Rows from block 5, named by matrix and row number. Rows with one number belong to one channel. Each number is 128 + 32 x the weight over its row's rms, rounded and kept within 0 to 255. All counts start at 0. Numbers have three digits each. After the name is the row's rms in percent of the matrix's.
# convs0: first 3x3 conv (model.blocks.5.convs.0.weight, 80x80x3x3), inputs 60-69, a 3x3 kernel for each
# convs1: second 3x3 conv (model.blocks.5.convs.1.weight, 80x80x3x3, transposed), outputs 60-69, a 3x3 kernel for each
convs0.3 102:128083085128128074128159128128128128128128128157128032071128128128128128128128128070056128069074128128128128128128128199128128183128128128080128174128128128189064128219128128201169073128128128128128128128128128128128091033052128128028092128128188195182128128128091080106
convs1.3 104:128128089128128128128128128128128128128128203128128237128128128128128128186128128128128128128128128035065128128128155128128128128092128128128128128128128175128128229128128203175128128185128128128128128128128159128128128128128211128128128046128046088128128128128128128128
convs0.4 104:128128128128128128128128163128128128167174128128202216128182172128190170128128128128120096174128128208128128128128052128128073128128128128184128128128128128190178128080128128128128041128128128128163085128128128169128128220128128182128128195128128184203128182200128171175
convs1.4 089:128128128128128128128128128128128128128128128128128128128128128200128128128128128035128172048128162074128162128183173128128128128128128128128128074064084128095092099128128057046050128077128128128128128128128128097128128128128128128128128128128238198128239235128196213128
convs0.5 100:128092128171066046128128064128128128128128076128128128128128201120128183128128128164128175128128128128128189128128128193128107192177186128128128190078071184128128128017034138128018128155094128128128128128128128128128128128128128128128128128128128128128128128153093090128
convs1.5 099:128128149128128159079128128128177128090128237128071163090093128128128128128128128196089070128128128128128128051128128128128128128128101128128172100128191128128128157182128128128196128128194128128189128128128128128176128128128128099128077128128128128184175128164128186128
convs0.6 101:128128172128146128128128128128128128128128128172128128172128128128128179128128128128128057128128128128128128128128128128102128191128128128128128128128128128128128128128128128128128146128128128128128128128128128128224128128128128161128128128128128128128167128128128128128
convs1.6 101:128099087128128059128128128128128128128128128128128103128128128128128128128128128128128128128128128128031065128085128128128128128128255128089128156128093179128080128128161128128128128128128128128177128128179046128178191128128128128128128172128128128128128128128128128128
convs0.7 101:158128128155190128183128163128128128158128149161154142128128128128128128128128128128190193128177191128128128128128128128128168128128159128128128128157151128128128166128128128128203128128221128128128128128128128128153128128128128128128180128128128128128128128128128128159
convs1.7 103:128128128128128128128128128074128128128128093128128128128196128128128128128128128033054128072128128128128128128128128128128128128128080128128128128128128090128085037073091128128128093105102097074059066055078128104128128128072128128079128128128128093105096112126128128128
convs0.8 100:128128128128182128128128128143128128128128128128162179128128128128157128128170192056128128128172206051128203128101057128128080166128128128128128193177128189128128128128128128128128128128128128128128199128128208128128082128128088128070128128037128128157128072128128128128
convs1.8 104:128128100128128093190128074128156128128168128059128128025049045044026059128128128128128087172128128128109128128166175128128165128128190089043128128128128128128128128128128220172128128128128128128128128128128128128191128128071128128128128128128104074048128128060128168128
convs0.9 101:037128128128128128128128128128128128168128128128128128128128076058128128095099128128174128128128128128128128128128128128128128128128128053128137165128128128071128128128128128128128048128128179128128128128128048013078128128128128080090128128128128128128128171182128128128
convs1.9 100:128128128128128128128128128128128128128128128077077128128128128128128128128158203128091080128128117155128128101128128082128128128128128128128128128128128178128128128128128128128128180128128054053128128128128128213220128079128128105128069128128128128180153148128062128128
convs0.10 101:128128079201128060128128128128128128194128082128128031128128128100128208128182212128068062128128128128128190128128128128128128177183128169128128191128058128128078065128207128128128128128128128128128128128128128128157128128128128201090128128128154128128128189128128180128
convs1.10 095:128128128128128128128181128128128176100099128128128128128128128128117128128068106128128128076053101128042184128128128128091128128128219128066062128128059128128090128128195128128128128128088128128128163128128128128128098069128076128128128128128128128128128128128037128128
convs0.11 101:128165128089128128128128128128128170067128128046128128112084128128128128128180128163128128189202179128181201146201128148128128128128098128171128058128128080128128128169128166169128128078128128128128128128128128128128128128181128180210073128075128128101128128128128128128
convs1.11 106:128128128128186128190128128128033063128048068128077128161146159193195218199196173128128128128128128128128128128128082128180183128128128128069062128090085128128128128128128065128128128128128193185128128174128128128128128128167128128128128128128174128128128128044128105084
convs0.12 099:128128128128128128128128181182128128088162163062128128060153128128128128128128128128071128128022042128128128128106082167128075128172128128128128128128128128128128128128128128191212115108128064128128128128128061032128180128128200187128128128128128152128128128199128128128
convs1.12 107:164193159128128128128128085128128128128128128128128128116128128081088128090128128208189128238185128128128076128186128128200128128154128072128128016128128087090128128128071128128128128128128128128152128128099198162128128128128128128128128128128128128128174128128182160128
convs0.13 097:128066128104128153128084128128128179069128176128128165128076084128069128128128109128058128128128128128128128072128128072128128128128128094128154067128180049059128128128128128128128128128128102128128128128153090069179128192128128128128128071128128128214128093172128084128
convs1.13 108:128128128175100060181090098128128128128173128128128081128165128128128128169128128049128202091128168128128128186128128199128069128108091167190158128128128128070084173128165128128128128128128217128128187128128128160128128128128128128083128128100128106128128128128211128128
convs0.14 099:128083113128128128128149128128084128128052128128128162068128128128128128128128128128128128128128203128128200128039089128128128128128128128066128199128128128128067155128037196128128122128106128128128128128128161128128045128128046128137128128128128128128128128128128128128
convs1.14 101:128179128128128160128128128128128092075128128074128128128128128148128128160128128128128102200190128206128128095106072090083122128128128128128128128128128065128128128128128179193128128128165128128176128128128128128128128128181128128128128128128060048128084128089128185128
convs0.15 101:128128128128128128128128128128128076128128128180158128128128128128128128128128128128128183192128205149128128083128113128128081128128080128128128128128097128128128128128128220128167211181178128128128128128097128128128128170128128142017128079043158128008161128026128128081
convs1.15 098:093128128074066128128128128128128128128128128128128176128128096128128105221162128128128128128128128128128128128128164128063128128128128058061128128128180128128165128128128182200128128202128128128128187128128246128128064128128070128168128128128128111128128128128128128128
convs0.16 099:074128128128128128128128180128128128128128128128128128128128128128128128128128182128128128128128128099110087128163173128208207128162128128128128128128128128177128198128128128128128165148128128128128149128128128182177207180169186182207128128128080128128053128128087128128
convs1.16 091:128128128128111128054065071128128128128128128128128128128128128128128185128197180128128238128128200128210200072128128128128128128128128128128173128128128080050056128128128082128128089116128128099128094128128128083128128128079128128070128070046128128128128128128128128128
convs0.17 099:128128128128128128128128128128128128128128128051128128080128128128128128128128128128128128128128128128128128128128128128128128128211128128128128189128128128128128128052128250128128128128128128128128128128128221128128128128128128128128128128128128128172128128128175128128
convs1.17 098:068128088079097128128128128128128047128186198128222238128156169128128128193204128083128128128128114168128128230170163204194184128128128128089128128128128128090159128191128128195128128128128128128128200194128185182085128128097128128128048128128077061051128128128128128128
convs0.18 098:128128128128128128128128178128128211128128196128128128128128128128128128128128128128128128155128128128128128065128128055128128128171128128128178072128128128189128128128255086128248128128185128128128128128128128088128128128075128128128095128128073128175094128165128128128
convs1.18 104:078128128128090128047128128128128128128128128128128080091128128128088128102097157128038173128128229128162181128136128128155128128128128128128178128128153128128128075128128128128128034128128128128128128128128128128181128128128108057128073128128128128128234128128201128128
convs0.19 101:128128128128128128128128158128128128128128128128128181128073074128128078020000019128152128162171128128128128021000044045036128128128128128128128128128128128128210065054092128128076128128055020046128048128128076128081128128128128128079128128128128128097095128128128128128
convs1.19 091:076128128128098083070074020128128128128128128128128202128227204128128193128193202067128070128215128128198128202128128128128128073081128128193128128128128099071040128128160041128128128128165105082128128128128128128128128128056128128081128128081128128128128128085128128071
convs0.20 099:128128128128090128128084128128128128128128128128128058128128128128128128081128128128128128128166197128128171128128128167128128128128128117103128095059062128128072128217128128128128128128128128083073202128128128128128101020053110031060080062128128128128128128128128128128
convs1.20 090:192185128128128128217128128128086056128068062128128128164195128128151166128128128128128128128128128128128128128128128128128128128128128168128128128128128128128128067064047128128025128128058128128128128128175128128194128128128128128055128128069128128128128128128209228128
convs0.21 100:128128128128128128128128128191164128128176128128128128128128128128087104128168128128128141128056128128033128128128113128128128176128101128109128164128105128128128128128128062128128055070128128128128128128128128128085128067128173090083206128128225128128168128128128128128
convs1.21 098:128186128128164128069128128128128128128128037128127128128128128128128128128098080128128046206128128181128128128128176092092128128088128128075095128128128128128128128075114187182128128151128081062128178128128181178128128128128197128128128128128128128128128128128210206128
convs0.22 102:128128128128128128128128128128052088128052074128128128128128128128161128128128128173128128128128228128178184128128079128063062128027048128145128153128128128087128128128196210128128192183128128128171128128128128128128177128086169128056128035061103128128080128128128186128
convs1.22 098:034067128043128128128128128128128128128166128052100128128128128170128128128128128073128058128128063095060128078128128128128128128170185128085128128128128108128128128182128128128128128103128128128128189128128128089053059128128055128209055128176128128128128128128128039128
convs0.23 097:128066128128128128128128128128088128128128128186172128128128128128128084128128128128128128102128043128128128128128128128128128186128177081066128128128128128128128128128128128128096128128128128128128128183128128128128128128184128182213128178180062064058165179128128128069
convs1.23 108:070128058128128059167128128128128128128090128079128128128128128182174150128160128128128128128128128128128128128128154128128128080128128054075128128128161128128128128058128128128185128128128171128087128128128175128128128128128128188128128128128128128128201178192128128128
convs0.24 101:128128128128128061128128128128128128079055128121128057128084081128128128128190182034063075047128128128128128128128128128172170128128153128128072186128026128128128128128128128128128128041128198128073128128089081128128076128128128183128128108089185128085206128076128128128
convs1.24 093:128128128102128054128128000128195128128128062172128128128128128128128128128128128128128128128128128128128128128128059128128090128128128128073128062071059128098128128128076176179128160180128128128068128201162128128128128128198128206253128220128128128128128128128097128128
convs0.25 101:128128183128128128128128128128128095128128097080128128068128128000128161128128128128128128128128128128128128128128128182128076170111049128128171181128128128128128128020009191128014128146128128128066087128128128128128128128128128128128188128128105128128091128128128128128
convs1.25 102:067128128081128128128128128198161128128128128065128128128042128128128104128128128128128128128128128128128182128128128128212198078128128128128128088086148128128128209192128128170198065020128102081203128128098128128128128128128128128156128185128128082128189080128128128128
convs0.26 097:128128128128128066128128128128128128128128128128128128097128175058128203128185128128128128128128128128128128128128128128128128128128128085128089128107089084128074130078116084085128128190236086128128074128128128207128128128128128128128128073128095086128097128128128128128
convs1.26 103:128128128128128128128128128202128128128128128128196128128128128128128179128128128128128128128128161128128187063128128066128128128128128128073128128174183128128128128128128128128128072128128128128128128128128128102128128105128128128128128128128179128159195128128128128128
convs0.27 101:128128128128128128128128128128128128128128128128128128128128128128111128128128128072068128175128128128128069128128128128042128128128128207109076128106083128128128153201128054128128128128128128128128103173157045072128204128128128054094082128128128128128091128128128128128
convs1.27 099:128128128128128128057062033128128128128128246128128211128128128128128128128128128073128128128188166128096047128081128128128078128060052128128128078128071070059128128128128171128128128128128128087128128092106166183128128069128128041128128061128098128128128128128128128094
convs0.28 100:128128128128128128118089128037128128081068128093128065128128128128174128128128128128128128128128102128188128128171128079081128061066128128128128128128128093059095128128128060086090128128038128128128128202128090077128173049079178070074128024128128077089128128128156128093
convs1.28 096:128078088128128128128128128128128128154128128128128128128128128192225128128128128067128128128128128128128128128128128130128128068128128128128128128128128128191128128075128234128056225171128128128163128128193104077128128128128128054128083128151128157128128162168128128128
convs0.29 101:168128152128065128090084100070128128052128128047058032128128085128128072202208128096103128091128128177189128128128128128128128128069128151128128128072128067067052128128128128128128128114128128128128089128128081085128186144128180051128128088128156148128128128090109115078
convs1.29 093:128128128128128198128179213128052128063084128128128128128128128128184203128128128128128128128128128128051128128128200173128176155144201128128038049072128128128229128128128128077128128128128161128195205128237157128128128128128078128128061128128128076056128128128203128128
convs0.30 100:128094128128128128183128128128065056128067062128128128128209128094179128128128128128096128128113128086099075128128128128128128128128091070074128183172174128128128128096072128204195074128128035034000016128128064128201128128128128128128128194128084128057157157128128128128
convs1.30 097:128128128145128128128128128128128128081128128128128068128128128128128061128090054128128171128128128048128128128074128089128128128128128072128128128189128128128128128128128128128128128119128197128128128128128059085128067128128128197128128128072128084128128128128128168179
convs0.31 102:163128128128128098128076128128082096110128128128128128096128128128128128128095128128128128128128128055061070071094128128128128128182128128128128128128128128128026201128128128164141064085128060128128051128128128040128194213199163128128128128128128162181128128191128128149
convs1.31 107:128128128128128128128128153148128128179174128128128170128207128209128128170155154128128128128128128128128128195176128128128093113073078128128158128128128112128128128128075128128128128128165128070064128128087167178128128128128128128192128128128128109128147128128185193128
convs0.32 101:128128128128128128128128128128128128128128128128128128102051060105067082105076128128128128084128128128128128128128128128128099128128128128128128128128128128128128075128128128128128128128128128128128128128128066128128128054034128043128128128128128128128128128128128128128
convs1.32 103:128090065128068055128089077128128128128103128128128128128128128128128128128128128097066128092091128051072091128128128128128128128128128128100128128128128128128128068091128128071128079049128192195195211197187200206190128128067128079044128128074128128128186187128128128193
convs0.33 099:128128128056128128075128128181205128128128128172128128128104195128128163128183128128128073101128128089128128128128128128128128128128128112128128060128128087128128128076128128128128128128128075128128128128128128128187091128128128128128128184212128128128128128128128128185
convs1.33 102:094060074199128128210128128128070155128075128087038082128128128081082128128128128128128091128124113128128128128128128128128128128128226128075073128174128224202128128128156128128160128128128128128128168166128198213197128128128128128128128128128128128128128128176128128128
convs0.34 100:068083128092030128078040128128128128061128184054128128128092128128128128128146128128128162128128128046128128128217174128128128128128128128071128023025128046068091128128077128128062128128074099128128128128185128128128128128049196106048128068128078084128128128128168169163
convs1.34 103:072064058179128128219182128181128160128128077128128128128192128128128128197128128081128128128128087128128128057022048128128081128128128128076057151128128156175128128085092128128154128128128128128061128128128128128086128049128108128128128128165128128128128128058128057105
convs0.35 100:066128128072128128128128128128165173179165128128128128128040101079128128128237128128128128128092095063128128087128128128128128128128128070128128078128128128085128128073149083128128160128128128128128128128128128128128076128128044128181128128128082128128128128128128128128
convs1.35 101:128128128128128128184162128128128207128128128128128128019080128052128128071128128128077128128128128100128128128198128128128128128180226128068128128171196158173128128128128128128128128128128128128101188128128128128153128128071190128128128128152128128128199128128128128128
convs0.36 099:078128128128128128128128128128128163128128128128128128173128128181206128230128181128128128128128029128128081128128128128074128210128128072076128085128168056128128128128080220097062186128086128128128128128075128128128128128036128053128128128156128128128128128080128128128
convs1.36 098:128128104208128065192128128029128128128128128128225128128128128128128128184172160093069128128128158128128128128128128128128128128128128128171128128128128128078071128093128128128128128128128217092055128128128128128128128128128078128128128128128128008069128128128128128128
convs0.37 098:128111128128128128128128171128128128128128128128128128128128069128128128128072067128128128128128091128128128128128128128128128128128128128128128128128128190128189128128128128080128128128128009027034128128128128128128128128128192128156182149128128128128088128128061128075
convs1.37 100:128128128128128128128128172100128128128128128099088080128128079196128128128128128128128128044065078027056057128128128128128164128128160128079128128128128128128128128128128128128128181128128128128128128128128128128128128150128160128128128128053128128128128128128128128128
convs0.38 096:128128128128128128128128128128082128128128128128128128175128027228128018214128128128128083128128062128073128128128128128128177061072128128128128128128128128128128128024128128061128128128128128128049190128128128128128035063128053128128128128128165128080176128046154128128
convs1.38 101:128128128171128128144128128128128128166128045168128128128085128128075109128047057128128128177128128128128128128087084128128128128128073128128128128128128128128128128128128128128102128181128192128128128128174128128128051128128128215128128172128162062128128128128104128128
convs0.39 099:128128158128128168128194195128128128128128128202181164128128128128128155128128128057128128128128128003034059128128128128094069128128053128128128128128159195177160128128128128177128128174167128128128128128128128128128165161155140161146172128172128128179128188172128201128
convs1.39 088:128128081128128128128128128128128128128128202128173128128128128128128128128128128128084110128097084128128065128128128128056128128076128128089128128128094128128128128128128067128128128110128128128076128128086128128128059053038128051087070128128128128128128128128128128128
convs0.40 100:128128157128128185047128128099128128128163128058128128128128128057128128128128128078040128128128128128128128128128128128128128128101128102128128051128200035128128128038067128085077154190128084128128128128128128128128193128084128003128041023128128090128095128168128128152
convs1.40 099:065065065128055041128071128178128048128137128128128128128128171128128128128128128128128128128251202128190166128128128128177128128128128128128128128128128128128128128202128128176128128128128128128128128128128172128128188100056128024128179128183128128128196160128128128128
convs0.41 102:076128128080128172128128128128160206128209181128128195128128128128083078128128128128099128128128128128128128128128128128128128128083063128128128091128128128128128128128128128128128128128128181128128165128128128176128128128128128106128128100128128128128128128128128151163
convs1.41 097:175161128184178128128128031243211128128179128128128180128150128128128128128128128128088128128128128128128128128128090128128128174128128183128128128128128128080049128128128128128128128128128194128128128128128128179128128128128128179128128128128189188128195128128128128128
convs0.42 107:128128128128128128128128128149171128168128128185128128128128128128174128128128128128128128128128086177128128128128128128128128128128147128128128128169128128128128128128193128128128189128128147154128128128128128128128128128128128128128128128128128164128181202159128165128
convs1.42 090:128128128128128128128128128128184128128128128128128128128128128128128128128128128128128128128128128128128175128128128065071128128128128128063128128128057185128128042044090128128128128098128128128128128185128128128128128128085128128075128128128224221192226222212128128128
convs0.43 099:128128128128128128128128128128128128191128128128128128128128128128128128128128128059051128049128166128128128128128092214128065128128074128128103128090082128128128128164166128128128128128128163128128128128089128128086128128128128094053128108128128128128128065128128128128
convs1.43 095:207196197128128128039068077128128177128128128128181179128165185128128168128128128128128087200172128128128128128128156128128165128128128198128160128078038016000000128086128170128128128128128178128183128128214128128128128128128128128175128128128181194128189157172128128128
convs0.44 101:044063086029050128128128128128170157128183128211235223128128128128128128128128128128128128128128128128169167128128128128128128128128128092094062079128161128176177128178128128181128128128128128128128160128128153195177128128128128128163128177180128128128128128170128174128
convs1.44 094:165128180190128128128093128128128128128128128128128090128177185128157149128128155072128128054079128128085088128128128128128128128128128170128128128128082128044041056069077089075085094054031155153128128128128067128128128128128128128128128128128158187186170197128169198128
convs0.45 101:128128128128128128083128078128128128128128188128128128128169128187128084128128074128128128128128052128128128080071102128128128128167128128158128128186128052099128128128128128128206093050128128128068173156082128093046019128128128128128041128128151184128171128086128079058
convs1.45 101:128128220146128189128166202128186128128128067128053065066128128071077128076097080128128128078128181128128128190234161128128128128128071128128128128128128128128128085128128128128128158145128128128128128128176128157157128205128128206128168128128128128128128128128228128128
convs0.46 101:128128128154128088128165128128128128220128051128128040128128128085128176128210153128128128128128128128128128128128128128128128128128128128128070128128128128128128128128093128128221001029183128128128112128128128198128128128128156128103167128128128093044128128143096128128
convs1.46 093:128184128128128128128128128128187128128128231128128128128070128128128128128104128128128160207128128128078128128128128128128128128128128053070128128128128128128128128034027207128128177128128128128187151128128128052090128042128128091172128128128128128128128128128128128170
convs0.47 098:070054128075096082057069128072066128128128128128128128179185175183162166191128128128128128128128128128128128128128177128128163128128128058057056065076027066066060190128128128128128128128128128128128184153128172164128128128128128188128163128128091128128128128161128177184
convs1.47 094:094128128104090128128128128128128128128079128128128128203198190221219193196206200128128128128128128128128128128128074128128128019014128092128128073128128094128128128128128128128128176128128128128128128128128128128128095098092081128128099128128128187167128128128128128128
convs0.48 102:091096128049128128080128128128128128128128128177162128173128107165128096128128128166128128160128128128128128128128128086128156046128128128128128055128128128128128128128128128042128128128103068128128128128048147164128128086128128034128128067165128145128128128098128128079
convs1.48 094:128128128128128062128128057128128128128128128128128128128128128096128128128128128128093198128128128128128128198195128175128021128051030128128193128128128066043037128083128128128128128128128128128128128128218128128128128128128068171128128128128128014128128128196171185184
convs0.49 099:128128128128184220128179193128128158128128210128128128128069128174128128172128128128128087128128093128128128038128075069169128128169128128162186128185191128128128072128194128128254054128128128128106128081064172093075128128057128128128128128128128128128128128128128128128
convs1.49 100:128128128128128128128128128128128030128128009128062015073128128100128128094128128128064128056068229091071167128171128128173128128128128128128177128128204128128128128105063128128128128128000128169181128128199128128203128179065128128055128128128128128128128111096128128128
convs0.50 102:128128128128128128079048128128128128153128180128067128128089128128128128151154128128128128128153056128128094176128173128091128128069128176128128128128128128101128128158128128066117161128128128128128128128128096128128173031080128128128128128128128077128128084128128128128
convs1.50 105:069000056128128128128165128128056078128128128128128170128146128128193128202190128128128128165128128128128128128128095128128128074128095020033080128103128128130128128128128128128128128128128128205128128128128128128085128059128128094128128128172128128128068059128128068128
convs0.51 099:091128164128182128128128078128128128066067128128100067203128128128184128164167196128128128128128182158128180128128128128128128128128128128159128128128096081079044073128128070070128128099074128128128128077090128128128128128193128128128087128082128128128128128128128063065
convs1.51 101:128128183128128082128128128073065071057128036128072043096128128128128128094079086128128128163128168128128148128106074153128093128128128128128190128080128128128072128128128187128128128174128180176186128181184128128128128104128128128128128128128155128128128128128128128128
convs0.52 101:128128128128128128128128128128128128079128176128128128088128128128060000128128065074085180128128128135169071128128128128128128128128128128128128180128128128128128128128082128164128128128164128128128199183128128128128128128128128128128128128128128128096168175128198182158
convs1.52 107:128128128188128128128128098128128128128084128128128128128128048128128128209128124128173128128128128128128128128128128128128128173173128128128128080128128075128128160128000128128128075128128128128128172128128193128128128069128128128128128084128188163128128128128128074128
convs0.53 099:128128128128128128128128128128128128128128128128128128128128128128128128128157128128128128178128128173128128128128128128128128175128128083061128128128128128128128128128204072128187178128150128128128128128128095128128128128035128128057032069128085128128128128195128213173
convs1.53 097:128128128128097128128128128128128128128093128128128079128128170128128168128128128128086011128128128128128128128128128128128128193206226128128128128128128128128128109094093128091128128128128128180128128176128128128128194092051128000128100082154173170128201128128128128128
convs0.54 100:128128128128113128128128128128128128128128128128128128160128128128128068128128128128128128128128128128128128128128128128128092128128079196128128128128128118128128128128128215128046190128066128128061128128128074058128128128128072128184128128128172128087138128090154128128
convs1.54 098:128128128128128128173128128128128222128128128128128128128128128128128128128090067128128128128156128128128043102002064128086128128128128128074128128128128168128128128128128128128128128128128128128128128174128128128128060128128128128128128128044137128166128128151128058070
convs0.55 098:128128128128128128128128128128128128064156193016128128128073060128128092180174128128128128128128128128128128128174128128128128128128128128170128097128128089128128128128128128128039128128061128102087128128128128128128128128128128128128128128128097128128072128128128183189
convs1.55 107:082098128128128186237214210166128128128128128128128128070128128128128128128091177128128076128128128057040128096152128128227128128204128046024072080128128128144197128205128128163150128128128128128128128177220128128233128128128166128128128128128128110083217128103128113128
convs0.56 099:067018008128066081128128128128128128128128128227196128128128087128089128070049128128128128128128128128128128128203211128172193128128185088063058128128128128128148128094128128071090128128128128128110128128128128128128128128128128128165128191191128128128128128128128128128
convs1.56 078:128128080128081071128128128074128128128087128128128128128207128200216128233232210128128128087075068128128128128128128128128128128128128128128128128128128128128128128069128081079128073056128202128128215128128128168128128080109128075087128128128226188180186193168128128128
convs0.57 100:128099128175128128128091086128107101128128128128128128128190173128128128128128165128128174128098182128128128128128128171128128173128128128128128223128128078128128182178128128244178040069111128166128128128195000049128128128170148128128074128128128159152101128172031078198
convs1.57 092:128179128128128128128128128128128128128128128128128128128128128128128128128128105186128076128128128106056083060088128074128128128128128078061048128128128128128090128128062172128128128128128128128128128128128156128128128037142076128141093128128128128128128128128128128128
convs0.58 098:128128090158128128128128128128128128128128064128095061128128128128128128128174128128128128128097128128128128082128178128128128180128128128085100182128102128128128128128128128128128079070054197128128128128128085069128068000060128081076128128128165128128189128066128179113
convs1.58 104:128128081128073031128128128128128128128128128128128128128128128128128114128128114128078128180128128128128128128094166076123128128128128128128064160128073128128128128079128250128128203242128128128128128128167128128174128128128128128128128128128128162128128128128128128128
convs0.59 100:200128128171128068179128095212128128128065128128128128128128128128128192128128163128128128128128128128128128058048128044128128128168128128128067128128128090128097128128047128096128128128128053128128128128148128128183128128128128128128079128128128078086128069128128091128
convs1.59 104:067128128092128128118077075098177128092128128074128128128128128128128107128128128093064128128128128128128128160128080128128068128063128128128128198201128128128105128128147128128163024128128128088128128128128128128128128128128128179170225191128128128128128128128128128128
convs0.60 101:128128071128128128078082088128128128128128128165128128128128128128128128128128128128128167128128128128128128128128128128128128128128128161128082128128128128128128128128128128128046203175045128128128128128128128163128128128093128181162128128169176128128161158128128128128
convs1.60 107:128092128128062088128128128128196164092128128128128128208181166128176128172128185128128128128128128128070068091089128128128128128128128128128128128128128128071086128197225128128186128098128128128128128128128128128128128128128128128128128128128165151165149174188128128128
convs0.61 099:128128128128128128128128128152128128164128128128073083128084100098128128168171128181183191128128128128128128128128128183176128128128128128128128194195128128128089128128116128087071128128128128128128128044080128128128128128128128255128128128128128059128166128128128128128
convs1.61 108:128128128128128166128128169128128165113115128128182128128128089128128128159128128072038128072099128128187178128128128128128128128128128115109128128190172128169128128128128128128190091128128128128128128128128065128128128088077128128128128128128075128128128128128128128128
convs0.62 099:128128174128128128128128092128128128128070128128054045079128128128128128128095128128128128128128128128128128128128128080128128077128128128128128128128166128128128128128128194128128199128049128128128128128128128128039128128128076053128063128187128170128170169128128167128
convs1.62 107:128128128128128128128128128182176098128128128128128146128128128128128128128176192128128198128128128076128128175128098190128128183186128183128172128128128128128128106197128128128128128070078128055128128128128163190128128173128165210128164128128128128128128128199078128128
convs0.63 103:128128128128128092128128128128128128097076128074050128128128128128128128128128094128128085155128075128187128163128128128128128128128128128128128128128128128128128128128128087066043128081128128128128128128128128128128128128128189128128128203128128128128128128128128115095
convs1.63 101:155175163128182128128184200128128094128091069128128059216204167185195177128162156171128128171128128128128128128178128159176128128128128128128128128128128118128128128128128128128128128128128128128128128128176128128171128128128128128128128098128195128128128128128128184193
convs0.64 096:128075128128128128128128128128128128128128128081043128128128039128128060128083058128128128128128055128128128128128128128205128058128128128128128128179128128128128071058128092128128043128054068051022128104058193128085128197128128189128175128128182128128128128128128099128
convs1.64 096:128097128128128199128128128128128128060105128128128128128152128128128128128128128198128086128128128128076095203128128174222128128182128128128128089128128128128128174197128169210194128170200128163185128128128159128128083070128128049128128074128128152128128128128128128128
convs0.65 099:128049128100128128128173128128128128128128128180128193150128070178128128128128164128128068128128128128128128128128128128128128128128128128077128128128128128128128163175186128086128233128128128128128128165128128128128128064128128128128128194128128128128128128128153180128
convs1.65 102:128128128199128050148128031128226157128201128206128128128128128128128203128128178128128128128128128128128128128128128128103128128088128128128128184128060160128128128103128128071128144128128128128084128128128128128174128128128128128128128128080141128128128128128128128128
convs0.66 097:128128128128128128092128205128058047177128128128128128128128237087128190128128128128103128128128181128128128128128128128128128128128128128128128083093128038128128128026053128128047128128128088128128072128128128128128164204128128128128060041128085128128076128169051128183
convs1.66 095:128128128085128128107128128227171128128169195128128179128128128128128128128128128128128128128128128075128204080128083054128128000128128128057128081128128128128128128174171058110198128128128058128169128128128128128128128067128128046128092104128128128128128165128065128128
convs0.67 100:128186128055128128041061070128082128128128128128128099128128185128102128128077128128051128128128128128128128128128128128128128128085128128191128128072128051071128077128184128128128128128128128128128128128128043128128128128128128128107128094128128128128128112128128128128
convs1.67 100:128084104128111128128128128128038061128128128128128067128128090175195128128128128081128128128168174128128128128128128128128128128128128128080065054085128128128176128070128128128099128128128128128128207197128128128071084128128114128203092128128128128128128091128128093128
convs0.68 098:186128128128113128066073060128128128128128128128064090128128128128128128128128128095061128122128128128128128043128128128128128207128128128128128128128128046025065128128128128242214083128128128128128128173128062081128128128128128128128128128128183191183128186186057047067
convs1.68 116:128128128128128128128128128128128128128128128128128128128128128128128128128128159093128128120120105128128168128128128128128088128128128102128128170189208128128184151128128128128128165128128128128169128128128128128128193208175128128128128044128182128128183191198188191185
convs0.69 099:171191128128128128128098128128128128128128128179128128128128128128128128101087102128128128090089128028013056100057049052000049128090128128128128128128128102128128128067078154128075153128058128128128128128070128128128175128128128057128092061128128128128128128128128128128
convs1.69 103:128128089058020045128128128128128128128171152128190211128128128128128128128128128128128128128128128128128128128128128087089128066062088128128128128128128128055128128178156128128180128128128047037075128128128128128128128128128128096128128128128128128128128128128151128128
convs0.70 100:128128128128128128128128128128163128038065128069128128045007083128107064128128092128128128128128128128128128128128067128128128128128128128128128171128083128128128128128128006128158054128179128100128128128128128128128128092030236178066200128083128128128182190199128161159
convs1.70 104:128128128128128128128145128128128128154128128214207128207162128128128128231195168036082094128091128191128128162178128128185128128128128094093085128128128128156128128128077128128103128179128128128128197128128128177128128128128128128128128128128128194128128128128165128128
convs0.71 101:105128176128128128128128128081128074128128128128128128128128128128057157128128160000034065128128177128167128128079128195128128128128118128128128128128128128128128128199181128128128128068128069128128049085128096128128215128128128128128128166128128128128128128128128168187
convs1.71 105:128128128128128128128128128128128205128128177128163128101128128128128128057128079128191128079128128041047097128066128128128207074128186128128128128128082081089128077045128128128063128128128128191128172128128128128085081128128098128128073072068128185193128128128128087128
convs0.72 098:128128128128128128176128128128128128128128128128128101198163128128175085128198128110106128128178128128128128128111128199128128162128128128128128128128066128128128128192128128206188128067087128128128128128128128092128185128128158128128128172174128141128128128040128128098
convs1.72 104:128128128128128128128068089128128128128128188179128158128128128128111098128128080169128128188216128064128128044128128022128128021023089128128074101128128078063128128128128167162128188128128128128128128090128209128128128128128128128128128128128095099128099128128128128176
convs0.73 102:128128128128043128128128128128198128128128128052128128128086077128196128128158128128128186084128128128128128177200128188128128128128128088128128074128128083073128099128056128128076128128056128065075128150128153172128128128128128074128128128128027052065128128128128128128
convs1.73 105:128128128198128128128191165170128158201185128128168128128128128082085128128079096128128128128167128100128128065128128128128128128128128128128128128128128128128128128128128178173160128128193128140128128083128057054078128105128128092128128128128128128128128128171128128128
convs0.74 100:128073067128128128083128128128128128105128128128128128128128128128128128128102128076128128128128156128128171195108085128128050128128128128128031199092098128128128158128128128128128076128128128128128128111128128128128171193111199128031128011088128128128128128128128128128
convs1.74 098:128222158075128128028055128128128128128145128174161176128213171128187128190234128128128128218183128128128128128128128128128128094131128181208128128071048011037041128075080157128128128128128128128187128128216194128128128049061101071166099187155217225225207168167128128128
convs0.75 100:128128160128128128128073128128128128128128128191128128211128128163128128128128096128128128128077128128128128128128128203128128181128072128128128128128097128128128128172128100128207086062041128128059128128128128128079128128128172128128128128128164128049150091034128128101
convs1.75 099:128128128128100064128128070128093091128128128128194188128128128128128128180128128128128128182128128128128128128128128075128128098066128128128128128098091087098128128051128128128060128128128128128128128128128128128128128128128128128128128128068128128128083128128128128194